config.toml
model = "encoder-decoder audio transcriber"
dataset = "short read English sentences (LibriTTS-R)"
train_examples = 26041
n_mels = 80
hop_length = 160
input = "log_mel"
spec_augment = true
win_length = 512
tokenizer = "word"
vocab_size = 5132
encoder_arch = "quartznet"
encoder_norm = "groupnorm"
encoder_activation = "gelu"
encoder_weight_standardization = false
encoder_drop_path = 0.2
encoder_depths = [2, 2, 4, 2]
encoder_kernel_size = 13
encoder_stem = "single"
encoder_widths = [96, 96, 96, 96]
fusion = "prefix"
label_smoothing = 0.1
decoder_width = 192
decoder_layers = 8
decoder_norm = "layernorm"
decoder_norm_position = "pre"
decoder_activation = "swiglu"
decoder_mlp_ratio = 4
decoder_head_dim = 32
decoder_fused_qkv = true
decoder_bias = "none"
decoder_qk_norm = false
decoder_layer_scale_init = 0.1
decoder_parallel_block = true
decoder_inner_norm = false
decoder_positions = "rope"
decoder_prefix_bidirectional = true
decoder_connector = "linear"
decoder_tie_embeddings = true
init = "xavier_uniform"
residual_init = "scaled_by_depth"
optimizer = "soap"
beta2 = 0.95
learning_rate = 0.0026
beta1 = 0.95
shampoo_beta = 0.95
eps = 1e-08
precondition_frequency = 50
max_precond_dim = 1024
one_sided = false
adamw_lr_other_params = 0.0026
max_grad_norm = 0.5
max_steps = 10300
batch_size = 192
epochs = 75.9
lr_schedule = "cosine"
final_lr_fraction = 0.05
warmup_steps = 2060
weight_decay = 0.3
adamw_weight_decay_other_params = 0.01
Rows from block 4 of the text decoder, named by matrix and row number. Rows with one number belong to one attention dimension. Each number is 128 + 24 x the weight over its row's rms, rounded and kept within 0 to 255. All counts start at 0. Numbers have three digits each.
# v: attention query, key and value (stacked) (decoder.blocks.4.attn.qkv.weight, 576x192, the v third), inputs 96-143
# proj: attention output (decoder.blocks.4.attn.proj.weight, 192x192, transposed), outputs 96-143
v.35:145129138109100066123095130127147136152145169122127131120146094116124124131111103149144121104119121105134135107140106111148126111099170126145166
v.36:160132171143121102138089141212144150167111172130113128122108106128131121130142133159139130098130093094109122123159097146129096138077142155116114
v.37:095133117136139134099164138139155168168124105137150081091091123119121147135191096145133135129126148127145082143089126136145138156144122134180129
v.38:076138143182117167119117111094156161119117148068112112177145091158131094128100181148151118169179145126103157146121082116116102103135164127121138
v.39:118106129113103120160144154107129117154096151158145129114104125114123152123195091165118120139149142083142127101129183106110095135111115107125162
v.40:130113125139138153186127088121169135074106121126146129123160130133127136151198077084091146145144105143161145097108153096126100114144084127105121
v.41:161135130096113109138121137138124147141156098098142181127121150167151140142156103200132132107101078129139154101073124136133096171100133150163158
v.42:148156096124111132147127095090129096139170116171101097129144096152098141168121128137112181162113132134141122105123128104114087114123120106130093
v.43:146121146069129126094100129145099105146147142169119143121095118142140145142133135160072154143137147198147138153129103069090096163142125089100063
v.44:096168145147118134155117155090143125108144124163170115075103123164129141111126158099121202118107132113138153099138149140096115108128109140117074
v.45:103118136139126162116117132113114088138115112160133138127149136121135156122103186146152120100142128170142158116139120170160157140107134091155136
v.46:096124099082125116104147089080159119134149145137145139086102137136103162132113108092098120133142128125098086069115164111153126139130089121155148
v.47:115138136149166102156113130145112097149113159116133141150111117128121146137143136170123163132131105120136126148088160130133140127168175135134134
v.48:146102140169173135106114132129112162129108115162099123132154102145123130067130115084140133122124150142119126126145145131107122170126180136149198
v.49:116106096079125075104138136118124115099137142140138115146086100072151134099094137141158172129134171143086088142127143110168121135141127094135108
v.50:177151156160118123133111082168110070117118180165142095130144095160149150104120154113118145122124161149132188132123096089112134089165129112147148
v.51:128142089127125123157147114082164100120120085163136131145096134166096149159142084155093112155138139129118115114128164118127135123139129145141121
v.52:134123154131149109121110114133127135123122118136123137137132142106180136093174126126181154061090106113166119106128100137126142123129151114128127
v.53:087131100134144107133156161119168147100112115126142149113131137141128155130110166126098127136095170160129093126134161107124130150147104145123079
v.54:113116115149148103134154122158144113142141079150174101103154107108159104137133088126120101140125128150153132119115136115125123103146106111115073
v.55:070082129106106163091171092112121118138126103163126147117075108108111136134138114147124095122103152127144109089138139130163145124138059121140103
v.56:162145122153141166141118124124134076106153109117117156172139131142126172109119099097167108151093114100123130134107134073168110099117133180120122
v.57:093087124108131146124108130143080173077120142081133133151162113115114116167109142150174139132143146144139114188136150161202125076107140136110173
v.58:151130135188157162096095109083139193126116109125109104148117133168111132177151108096095130129110137089161175148109170159126115134142121154118136
v.59:128096152114138138113156141131139133133115099093137153172163117110103146130116120127111107132171093157130179137149131100134141131161161105146114
v.60:158098117092141102077141117158174157187157150143126132113115115097153171116133111124126116110142165148139120098131124148154114144143152135146157
v.61:115171125126103163109129128163164084099120143165148143135139119162094139146135117149119129114117096140124124174123081139143120135156106145124122
v.62:141110147116191130107115118128094090165120128120104105092118109078120139098109110128127107097132120120145123123110096121124076149134127137113119
v.63:117153089160082104142165137125095175160055130118119157135113144149115078133113188089153157143140152147103129120117116133143102116104116124145103
v.64:112069148066113123142119124131106112151131123135098091110095140134135115107119136116100128123148119119157091128128119132118119103088129115092113
v.65:123139107108095120091133113139115111105138115185121162079093155133139119105185118146142160084144103110106146112120165130130146117104107102104102
v.66:138154097119156171107110141144082112117105116113131129136124127133078114100185174133140121139126150109125132142140166154178137119128099150140167
v.67:160128105150126120110140129157108137125096141102121133081111087095120145123158087103104149128148137105112158153168163104123143108134110161105139
v.68:133138152100185163127166130114178117150122149101118124116130123138120157113142109156131113140136148126112158149109096110095117105126115167143122
v.69:133162129114140105142130116124123096101103151097117116154126130117127175142108101110124142113160138102092086109108133119115104142165174145108151
v.70:124140173144112138155150132090128155104161165184133135139121163150147095122116117090112082119144086154134126105114104087132155142114143164100135
v.71:126174088115130142121135093125154088136151137150124122128094116084132106119155121144118159190097141152134117143120142079122144150167117112120089
v.72:137147122118165131142164144125166095132127091115140140124093105150141106184119128130108123122116150105169136121091122120178108101122154138108124
v.73:105111121126167161142124152151112154120107108110170147090104142125110139131100157090125114116110115120132062123108102114125119125125143141129098
v.74:098123101149163131130138097096105119076145113107119078108132176105177100130153152114146155132101147105142139151132165122156123112108088164088159
v.75:149162115103129108127142126149112095159136121116159111083119140079133092136132127129150126161110125165117155140135121121088116151189107153148093
v.76:109105129134198191139117153137092104131121130135129103149127138103133155091122141110167126127148173135115113140150109109134083120131111147135134
v.77:140122116104175124133156131157124097127098130098155119094185153132132140125116116117109117198139147126096110104129160121130149118090113118170146
v.78:159107149110117098165119157103159097130145161170139133135094163131127199133124079152186132147165148141129130124127173101131094120127123095140146
v.79:129140116107113116107117116163095149165115143126125163169109063106134125146129118135135149135118108141115086124114129114132103079114136118130165
v.80:152112149153130138095141134136048128173104095104168116132104137161188092126134120164100100125155144106136126114094149145179148108128107153120106
v.81:123102137167163115165104114129140142151177143107096116121131141127138136169118153131153146091099120169151154128172111106126128127115164129106125
v.82:107156118138107160114149144151129165114139096144103108151077097135148086151096125137137112107115108101172139159144143098097152145092108135123143
v.83:141158136124107172127071117140102097185076142114119119136124111172116157129085106163133142104138128136149145093121143094135148127121147136096153
v.84:133160171152136132138133114120098138138095148136150159085161110114103111119117126146119133149117098141104142103151124145172094126122123138134135
v.85:143115140111152121153163138124127087118132135141118150144135137179153142138143137134102128169065123069148158156155086126141142191096084142137126
v.86:129102137116153124093137138101145152120143146152131155146118152127144133116114137118137154139146160151119168117151161088104134134137145134128136
v.87:108118122086150103131141101140111137154130081116154172098131159116135144108136142098146158131109142109119137093144129117178156102125131130111173
v.88:144131107114151132140136120124125122122136143149116174107090196128091087156119119100154123147103136116182122130152116100119120117140164111069118
proj.35:139139127196166148131135143181135085150135141092106162126135145142119143136182148128132103168175124135121134145126145175084136067109104107118114
proj.36:117151090120110152139134141093105102124135151126158186183119106125095140100086139155142162174126145070151145148146124144102131124153103109098121
proj.37:116126137119127099127119144120129155141144070113131094207118111153144149137118106098169141136107127142113102164119126095129068139124099127144124
proj.38:150112117121097115106125154134082125143149128136163156111135119144139148157107099113098136057139093125161142097152124140103098147123131117141128
proj.39:094109143126129057176133080125155125127178121102112101150127158094105139084080140137150160119138135119104093103114118146126096119149128133143091
proj.40:072147108101138085096137102085119104111112146152143130121094150080150095161071171159136127140129103071152142132185114099093107113126107136109102
proj.41:134119173144204123133113116129144119157168136129157118104136145134175143099133127115133150145102141096062172123150147123126164090119129106108129
proj.42:116138198106159127149121151084149140161103113128171136154134139144136135128159145168133148098125104100147124124163140089124123083143148130140159
proj.43:109133128176178117168135123106151143138189117056108134116117118141106104117090099179109138134108142135129105108132154136134133107120092109124136
proj.44:069100164162131127136096127128155150129137166121167160167162135139100123186112103136139129136120103106139152094113171115136149142147120122129147
proj.45:138145150095102130133176144107104145133168142146075127120157113115145153118147116131133105122079103154106122142138155107134106125124156121133145
proj.46:152132109117137087126111187097154168130150129090181100125131146108134119122090122163096115106120090132117117145112109126115135136169130099128126
proj.47:126156101136117114134107120143100153104175108127117150134155154135119122166129161146149102136111125166120136158138103094108157139129082110083149
proj.48:107141118134124146136139133153169113120140124110095118100147117165077129148158118136127135120124178138103095122157159154132132116120126147106142
proj.49:101109160114131117159121113122126126142083112123090109130139116145117138109185133163126071085104148130160103150126153145132131173142138106117172
proj.50:121133099153134131119124123109107134099126103107160155142149122139082155148110086140133113148167094103167128124133143139137147173155105139111098
proj.51:127152125135131105136091108142130127126133147124136116149144119121143113155117111157156137094149114152104138152165122155100138090175146122104103
proj.52:148100106118125169125149107149113113153110121129135094139129110104143106110136126129138103142130129122116125154146104153135151129137171163128152
proj.53:134138138115129138149138127095149153135122145136110162103109129113137125127116154119094109131162138157131127127164116196133116169126132129136171
proj.54:114126137149095140103112136079142126123124150147108138146145117082160112146167174133105145112121091126076124145116132116115152127101134118103085
proj.55:153132125151165073101153142142122123129165120123115093142098112124189099129111144150169170128131099178146109153166108099152142112161123095128128
proj.56:115153123087140150121115117143193113132128142170181130115122168048111146121148124128157085111177159128127146119140088118111123163146121125110130
proj.57:143129171146127115117186159112134103137153139101113161098115121133107140145108130101095091120122151149177132110092107093130142111100114109113125
proj.58:081119121083097085106191150143070102135153138109167123185156103134131113129152143100155123135157106098097109152156158136137091161117117142161142
proj.59:143163087140098168130121139093137104135098103117112128109154123138165112112161114093145130121131166181091134148152149123155142093125126126136110
proj.60:147152173099124089156122131086100134119143111128099153110133132102126137115146165088093105172135143165129121125111093126127123091132108098144142
proj.61:101107096173137157126122084149125126155077155090130136126123122136109113116111081174138112083142148123127132141169102105127182138127108119139108
proj.62:099140144163093110161104136132139114074130155126166122127152109159110131112155115148164135128059146155115113064146134143106133120102101117118095
proj.63:079144143108139161090143118099149117122153111121144084136112110106112148186154151118168118112105120135132168164148119121125150122122112107073158
proj.64:094147144185157112123106113090144109128116114099104140126157105118126103123136120115182132154135130125190160158128135137110098111145092106151160
proj.65:139124177083180158129099112110138155101135097086162131119099134134116081182152170161127118102119124152148083109129119135099102153136126124114148
proj.66:155124116138068129120138173125162087116075154145170141094135117165127118150134144130104186097099104126128120068094115125105151180159156145150162
proj.67:134103097124082147096106133122145120139149096138142123101125097130124093127102157137132143105134119159143110083122101087167114142122124118107134
proj.68:159142107109074105130108118145137105118144122125104142128112152121111120100105118134090146124153149127128126102186075113130125144127074137110168
proj.69:066089179104139125161132146136168131149142114125123162140129106142139127130119120127111143112130125128164117107084127121169137140073103147103158
proj.70:152122113141129119131134093138140164090130096090117114141121120097121146129166088135134105152125120109121125167092144159119156165114134133141097
proj.71:089118110141145140147116118110132105152151120104121141109138128165132154185132182119103130118097141135114131097124147123118153118075088125145142
proj.72:092135149127089119142097128135137123150114147111131157136145122148091169097109174152161134154110123138127069164150156119123152081125095119108126
proj.73:118130146152135139177145140159130125119136074113098148159129128145150111159127085160137153147099143124141123178134147135126145089128109107144129
proj.74:112121148115098144169116147145147135131109139144110142131121103147103109133122168134114137099108131141177125146119083161112126093175134130105142
proj.75:089106128078127112117084155102178119115080135123108133104135115141136142135127117058137133087109135123134115131174139112127154133086087106087146
proj.76:126160140124123108139166097140125138105115128170103151117139108111141090122159137137103148152107102105133133135113133120096172146151138134099146
proj.77:122176112111110131113153135134140096113125119126178121120108148164112104175145125157115113132113136148095127147168136110139133101137124127132130
proj.78:128177123120140153125158072133122138138125073133162131176133093084135108117153108131118169136125110107122127122119130117115170081132075127086119
proj.79:092146144149159124120121144084154121125113148087142158100144124115133123075126136173129129150091134108129144135148120135111079179103134112150131
proj.80:120136112123163119115119134146160115115138125150138155140150125111116133108128132122164092104088119169165134138149114127098125133135116148131091
proj.81:116175196163133118133123105117126157111139116149116150135133141143146121142096102090131145189164127150066111154105132101171110122120152101121106
proj.82:130169148165127117148138100111146111113129109106118150111134122093127133127131145154145093168117149114124118111145141139102130179160157132142093
proj.83:121102141200109088161141147115113166117137106150111103153145126145101140111142110112074135117129151118101148108093132124162118094169153106125145
proj.84:113158087130112119118103132175148133128149152123186079143110131163131096139151130210116149116156154122167087149126160154120138121143116086155126
proj.85:122123110168176101128123139132135173125140102116116096117146115118113117170144134128153112108125102116125091125133180121116148111148126083142157
proj.86:107118129128106107163120043134090167138178142126149156142116106139075116131133137142124123137139110114131102127101136142090119143106143138112100
proj.87:107096153051123120108143109118163130138130108106120131146127078166101120143140109104137090150154138167132086131147133094133130145170177140151119
proj.88:147148171136147121117148145160131155114148149112121135137123102135112114137082102107133102148121163138135143117114148153154141216118126136118128