Rows from block 2 of the text decoder, named by matrix and row number. Rows with one number belong to one neuron. Each number is 50 + 10 x the weight over its row's rms, rounded and kept within 0 to 99. All counts start at 0. After the name is the row's rms in percent of the matrix's.
# gate: MLP gate (decoder.blocks.2.mlp.gate.weight, 768x192), inputs 96-191
# fc1: MLP up (decoder.blocks.2.mlp.fc1.weight, 768x192), inputs 96-191
# fc2: MLP down (decoder.blocks.2.mlp.fc2.weight, 192x768, transposed), outputs 96-191
gate.520 157:55 35 49 48 66 54 24 53 47 62 34 48 32 47 50 37 50 45 59 41 49 60 34 53 48 58 48 51 59 57 67 58 50 47 31 36 34 44 76 44 65 54 43 36 44 33 66 55 44 44 31 62 60 60 40 40 42 42 52 34 50 49 41 44 54 50 50 45 52 39 48 48 59 57 36 47 43 63 55 61 39 75 63 66 28 52 47 60 50 51 39 68 50 37 54 47
fc1.520 135:45 47 39 38 58 51 49 62 48 64 56 38 48 55 58 32 38 53 56 49 52 30 49 35 48 43 50 54 60 56 52 43 53 47 46 58 58 39 42 45 58 33 69 32 41 36 55 38 41 40 44 59 53 71 59 48 39 34 51 37 48 30 49 43 52 41 38 56 51 50 43 60 65 46 31 50 61 69 54 51 52 58 44 33 37 60 58 42 48 63 32 41 44 49 54 51
fc2.520 137:52 44 57 28 65 42 12 54 39 45 63 60 58 71 51 57 56 51 52 37 46 46 54 58 50 50 38 61 45 50 60 44 65 57 43 42 25 49 43 47 49 45 27 49 65 43 60 21 53 46 54 50 41 38 46 50 47 47 55 50 29 47 47 52 50 53 45 40 52 34 56 41 63 52 43 52 49 54 57 51 45 74 56 59 61 47 48 56 65 45 49 57 46 45 49 45
gate.521 133:46 52 43 41 53 41 61 45 40 45 45 36 44 29 47 47 66 58 41 39 55 64 63 53 44 37 54 45 63 49 46 63 41 37 51 47 60 47 42 39 45 51 52 42 57 54 53 63 63 42 42 47 55 30 51 55 54 46 37 52 45 50 35 59 55 47 46 31 32 44 65 43 51 42 63 36 56 50 59 63 46 57 50 54 42 29 44 47 40 46 51 50 35 33 44 48
fc1.521 139:36 37 62 38 52 50 45 55 48 49 27 49 43 48 57 45 45 55 61 45 35 58 45 38 46 66 47 44 46 50 40 55 53 63 58 68 32 49 58 49 26 56 54 49 44 52 72 55 44 54 47 60 61 45 42 43 48 58 61 46 44 51 72 40 55 58 68 38 62 43 49 36 47 36 46 44 35 53 42 53 41 38 66 55 56 48 53 49 54 52 61 50 46 73 37 43
fc2.521 131:45 52 47 53 49 67 48 48 75 60 59 47 38 40 45 67 74 52 49 48 31 61 64 58 36 64 48 44 53 57 33 48 45 35 35 44 50 48 44 46 43 59 41 63 44 49 49 56 60 69 50 52 53 62 55 52 51 54 59 64 50 44 51 44 48 49 45 66 52 54 63 59 67 34 59 56 59 40 35 45 69 47 43 71 35 50 49 47 62 42 61 29 61 60 53 64
gate.522 152:52 43 65 55 42 45 40 49 47 43 50 42 62 63 44 46 30 41 38 50 54 53 46 41 38 41 61 55 41 44 45 35 37 56 65 44 54 54 26 59 61 44 55 49 65 46 57 60 79 51 60 48 52 52 61 61 33 43 55 43 59 51 32 50 40 37 42 52 51 35 45 58 35 53 51 55 66 40 70 36 39 46 40 39 45 38 63 53 34 44 60 47 63 47 49 44
fc1.522 163:56 43 42 58 51 65 51 49 54 56 41 43 44 60 41 37 73 43 78 48 51 56 45 76 44 37 59 48 54 35 56 46 58 40 35 52 51 39 55 51 44 56 55 45 65 66 47 32 46 48 43 49 55 55 54 41 32 50 48 45 38 43 65 53 65 65 42 35 60 45 31 49 57 52 54 37 36 49 39 37 37 58 63 43 60 54 22 44 39 66 26 53 42 48 60 41
fc2.522 144:41 62 55 46 51 65 37 41 43 58 50 46 50 41 52 42 65 63 41 45 47 53 55 71 40 58 37 55 50 50 52 49 59 58 56 50 25 33 60 43 51 46 53 54 45 59 34 57 55 58 40 53 60 57 40 36 63 53 46 61 40 58 71 41 57 34 54 52 47 42 45 53 50 32 66 31 31 38 53 58 46 57 53 44 67 50 48 61 55 51 48 46 42 67 44 70
gate.523 103:63 45 51 45 39 55 63 53 57 46 45 67 62 48 30 51 62 36 46 51 56 43 55 61 41 52 62 57 44 57 56 60 51 42 66 44 67 64 54 40 56 32 32 43 39 50 49 53 72 61 42 43 35 61 55 34 46 40 44 53 78 51 55 51 62 47 46 38 50 53 66 59 70 54 48 38 41 50 52 53 59 36 57 54 52 48 36 52 38 41 68 53 43 60 65 33
fc1.523 105:33 44 47 47 46 53 50 57 61 69 56 13 50 51 54 50 69 58 46 55 43 41 29 39 45 34 41 39 54 58 51 59 38 64 29 36 44 37 52 45 58 51 60 57 58 44 57 49 38 53 61 44 48 61 54 29 48 52 38 48 56 39 36 62 53 53 61 58 45 31 60 54 28 58 53 40 45 57 48 67 51 54 43 35 50 37 60 40 45 49 53 35 57 56 46 51
fc2.523 108:62 29 44 53 43 47 62 60 53 61 41 58 59 58 32 63 63 39 57 64 66 44 58 45 43 43 52 51 60 38 67 70 56 47 55 49 54 62 52 55 48 54 60 64 30 48 56 51 64 44 66 32 50 44 36 39 71 43 47 37 59 47 71 54 41 34 39 39 54 57 37 64 65 43 56 42 43 34 48 62 47 52 63 37 46 38 47 56 43 50 54 55 54 57 50 45
gate.524 099:50 54 48 70 41 50 53 43 52 29 60 49 47 52 36 51 63 50 47 45 59 40 60 30 58 53 47 44 58 55 33 41 50 61 51 55 52 68 48 55 60 47 45 48 64 35 45 52 43 58 43 51 52 46 35 42 55 52 65 36 47 32 59 41 53 19 63 38 64 54 28 52 35 70 66 48 38 49 36 63 45 45 52 32 36 59 62 44 37 43 51 41 53 56 41 71
fc1.524 099:56 57 50 65 45 44 52 42 52 36 65 55 41 44 37 55 52 56 52 50 67 60 64 45 57 41 55 47 60 38 44 51 39 56 52 53 58 66 51 47 62 43 53 44 74 30 46 59 26 49 56 28 45 57 53 55 51 33 54 57 53 25 70 53 39 23 53 48 82 50 32 36 50 73 67 42 39 50 39 54 47 53 45 47 38 71 54 45 39 35 53 43 51 45 46 68
fc2.524 097:49 41 48 47 30 42 49 41 58 44 52 38 30 50 34 68 46 57 53 62 51 38 62 47 55 54 64 52 62 59 51 36 38 41 45 55 45 62 41 52 61 44 62 32 57 45 39 67 26 53 42 59 61 46 48 48 37 51 55 63 27 56 54 55 63 74 57 62 36 43 47 59 69 56 44 65 45 53 50 46 51 73 43 56 64 55 58 71 52 51 33 66 41 31 35 58
gate.525 095:42 42 45 49 55 41 45 59 24 65 50 50 50 38 47 55 42 26 36 59 40 32 50 45 47 59 40 39 47 38 50 61 59 54 62 45 40 41 66 35 53 54 32 38 46 52 37 58 48 50 36 56 45 38 47 49 53 38 61 42 61 44 63 64 46 59 52 39 68 63 60 52 43 56 46 42 44 39 32 60 46 37 47 42 42 48 51 51 48 36 73 44 50 48 46 42
fc1.525 095:41 46 35 44 48 42 43 63 32 59 51 56 44 38 58 56 41 30 46 51 47 33 46 54 52 55 34 35 34 55 52 61 56 62 55 53 33 54 67 35 50 51 43 48 47 50 33 57 48 62 40 60 40 44 61 40 57 36 55 59 53 53 58 59 51 61 59 47 75 63 64 52 35 69 46 32 46 54 32 65 44 33 48 40 51 58 45 47 55 38 64 50 46 43 44 43
fc2.525 105:48 36 42 36 38 51 35 53 42 56 57 46 39 37 33 50 42 51 47 47 59 49 76 51 33 59 60 48 27 71 37 50 56 43 67 57 49 50 40 31 59 58 38 56 49 51 47 58 55 59 60 41 65 51 51 32 42 34 62 56 41 64 43 34 57 41 48 53 60 56 53 60 44 56 47 54 57 38 54 58 40 32 66 47 57 45 64 55 57 51 36 58 41 65 43 51
gate.526 106:56 39 41 48 53 36 58 54 44 36 28 51 54 49 47 37 60 49 63 59 39 54 52 44 45 69 36 40 53 63 55 45 54 62 61 63 72 33 50 42 49 43 63 51 39 42 51 52 53 60 32 61 40 53 57 70 50 35 50 39 59 65 54 52 62 28 54 67 40 57 60 54 66 36 28 45 44 56 41 60 45 50 29 39 63 41 43 39 51 48 52 56 37 71 32 38
fc1.526 100:39 59 41 48 56 52 57 68 46 51 48 48 70 54 47 38 55 54 65 59 54 56 42 37 49 44 41 45 58 60 54 43 53 60 54 51 57 38 41 54 30 70 59 57 49 36 51 58 75 55 37 58 43 41 47 76 48 58 43 66 52 66 45 52 46 46 29 60 60 70 54 53 60 43 37 47 37 36 41 63 59 43 39 42 41 38 54 36 58 62 35 56 50 56 48 35
fc2.526 105:22 44 50 40 42 54 49 38 60 46 55 48 44 41 57 26 37 52 49 57 51 59 51 51 51 22 69 35 43 49 33 60 48 38 58 49 53 67 52 41 49 42 39 39 59 32 52 64 60 57 53 52 44 53 51 61 54 48 40 40 43 51 54 47 46 60 58 39 46 54 35 43 57 54 46 44 33 37 34 42 72 44 55 62 31 27 56 66 64 45 61 52 63 55 64 43
gate.527 086:51 58 48 38 52 61 63 44 51 56 24 37 43 63 63 43 55 46 47 53 49 53 47 53 58 55 52 50 49 50 40 48 61 37 54 42 48 64 46 52 58 87 57 41 61 36 30 48 53 62 34 44 25 62 66 37 54 46 53 38 64 70 55 52 61 63 23 51 62 48 49 39 49 46 44 47 55 35 64 66 38 40 58 54 46 54 60 60 38 41 67 48 44 63 50 48
fc1.527 088:59 34 55 57 40 57 30 60 54 41 46 37 48 75 62 40 41 56 46 58 43 48 48 57 51 49 38 50 54 39 40 53 47 64 55 32 51 51 58 52 61 39 34 47 49 38 38 36 42 58 54 50 62 48 41 59 48 41 38 39 62 43 54 35 52 65 50 45 42 47 47 53 37 43 45 48 48 32 44 48 64 53 52 34 53 65 45 44 52 58 27 52 42 51 43 57
fc2.527 091:42 59 44 32 50 68 34 55 54 41 30 39 59 49 70 48 51 27 41 38 62 41 61 70 60 61 45 79 68 48 64 36 33 52 49 48 51 35 54 53 60 35 44 43 54 58 47 46 62 62 40 43 48 37 66 58 51 42 48 50 46 35 44 53 65 50 57 46 43 43 55 54 49 58 41 47 53 33 40 59 20 65 40 43 56 60 53 59 57 59 39 48 39 57 60 49
gate.528 093:54 69 44 67 49 71 43 38 35 38 32 76 56 57 52 54 56 39 51 69 51 59 48 57 53 50 41 54 37 62 42 64 47 47 62 51 52 39 52 43 41 35 27 42 41 51 52 27 55 41 56 43 53 38 57 49 44 61 54 58 43 46 43 47 45 58 49 52 48 44 55 57 61 36 55 48 60 32 70 61 48 54 39 71 45 51 42 53 69 36 53 65 59 41 51 59
fc1.528 089:43 38 53 56 63 40 44 68 68 63 65 35 60 38 31 53 48 41 57 32 46 44 39 44 49 45 54 52 55 31 57 38 32 47 37 39 49 53 46 53 47 60 56 61 54 49 61 68 44 52 40 51 41 57 29 59 55 44 49 58 51 70 56 31 34 59 47 56 46 54 57 46 48 40 44 52 42 71 43 47 62 39 46 43 36 48 65 54 38 66 49 45 43 53 51 39
fc2.528 092:50 52 37 43 31 63 56 56 80 44 44 51 64 51 68 64 40 48 40 57 50 43 52 42 35 63 48 49 41 56 47 59 70 40 52 48 47 34 57 60 53 60 41 34 51 55 52 51 44 39 37 34 33 44 55 43 49 53 43 61 48 56 48 47 88 48 47 48 50 56 53 67 52 38 42 52 62 51 45 55 44 63 53 52 52 63 53 58 54 32 56 53 42 46 67 64
gate.529 097:40 60 49 58 35 54 30 34 58 57 45 49 60 36 37 43 55 64 55 60 52 35 54 31 44 38 42 51 75 54 70 46 59 45 62 50 47 45 35 58 48 55 43 58 43 40 52 49 52 48 48 41 50 53 57 45 50 40 52 44 55 54 42 57 42 42 31 51 58 41 48 47 40 44 47 47 35 49 37 47 51 43 51 38 53 35 45 56 28 49 46 72 48 43 60 51
fc1.529 086:45 65 55 56 45 53 53 56 57 46 49 46 55 47 40 52 58 51 52 51 48 30 53 46 51 47 39 35 71 60 64 38 51 50 57 45 50 35 58 66 37 59 49 70 51 35 58 41 45 69 43 52 44 65 45 40 59 35 45 46 64 41 44 64 44 37 40 51 47 52 56 36 51 50 56 49 34 51 41 43 52 48 45 25 53 37 41 50 30 41 51 71 50 50 54 50
fc2.529 097:37 35 32 50 45 45 62 71 40 41 57 59 54 69 47 38 54 42 43 52 56 45 50 53 49 60 26 46 56 57 43 41 51 58 54 71 65 53 51 68 65 50 46 46 45 53 61 46 41 75 52 51 38 74 42 54 53 43 60 46 50 60 64 52 52 53 51 59 48 66 60 45 48 63 48 54 20 55 53 58 53 46 47 29 34 64 50 41 36 67 49 66 55 56 57 56
gate.530 087:40 47 68 51 34 62 54 61 66 66 43 54 40 37 55 58 47 56 48 49 54 56 41 45 53 51 53 53 41 59 67 45 35 40 50 45 37 50 47 59 74 45 25 58 50 41 57 59 61 34 49 44 47 36 34 57 51 50 65 70 46 55 47 53 55 47 47 39 25 31 49 28 39 64 44 46 28 49 35 40 62 54 45 47 54 54 49 66 50 53 66 53 57 49 44 58
fc1.530 087:60 65 41 47 54 54 46 67 58 51 42 41 40 61 50 59 33 55 30 46 62 41 50 49 43 48 58 46 57 49 45 55 41 51 63 54 53 46 38 41 53 38 39 67 39 57 60 56 52 52 47 66 67 53 38 44 45 51 52 37 54 56 56 62 70 34 40 57 49 50 27 57 46 50 49 46 51 44 70 42 39 61 35 49 45 54 51 53 30 65 65 46 45 46 53 35
fc2.530 089:60 66 49 63 40 50 58 48 56 62 60 65 57 52 36 43 60 46 39 44 62 46 41 34 61 48 51 41 48 63 41 33 47 54 50 47 43 56 46 62 45 61 46 35 70 51 63 58 42 42 63 63 48 60 46 50 53 50 53 60 57 65 47 36 66 41 52 66 57 45 40 30 48 53 34 55 49 53 51 53 51 39 29 58 43 50 54 52 19 43 43 42 36 42 42 61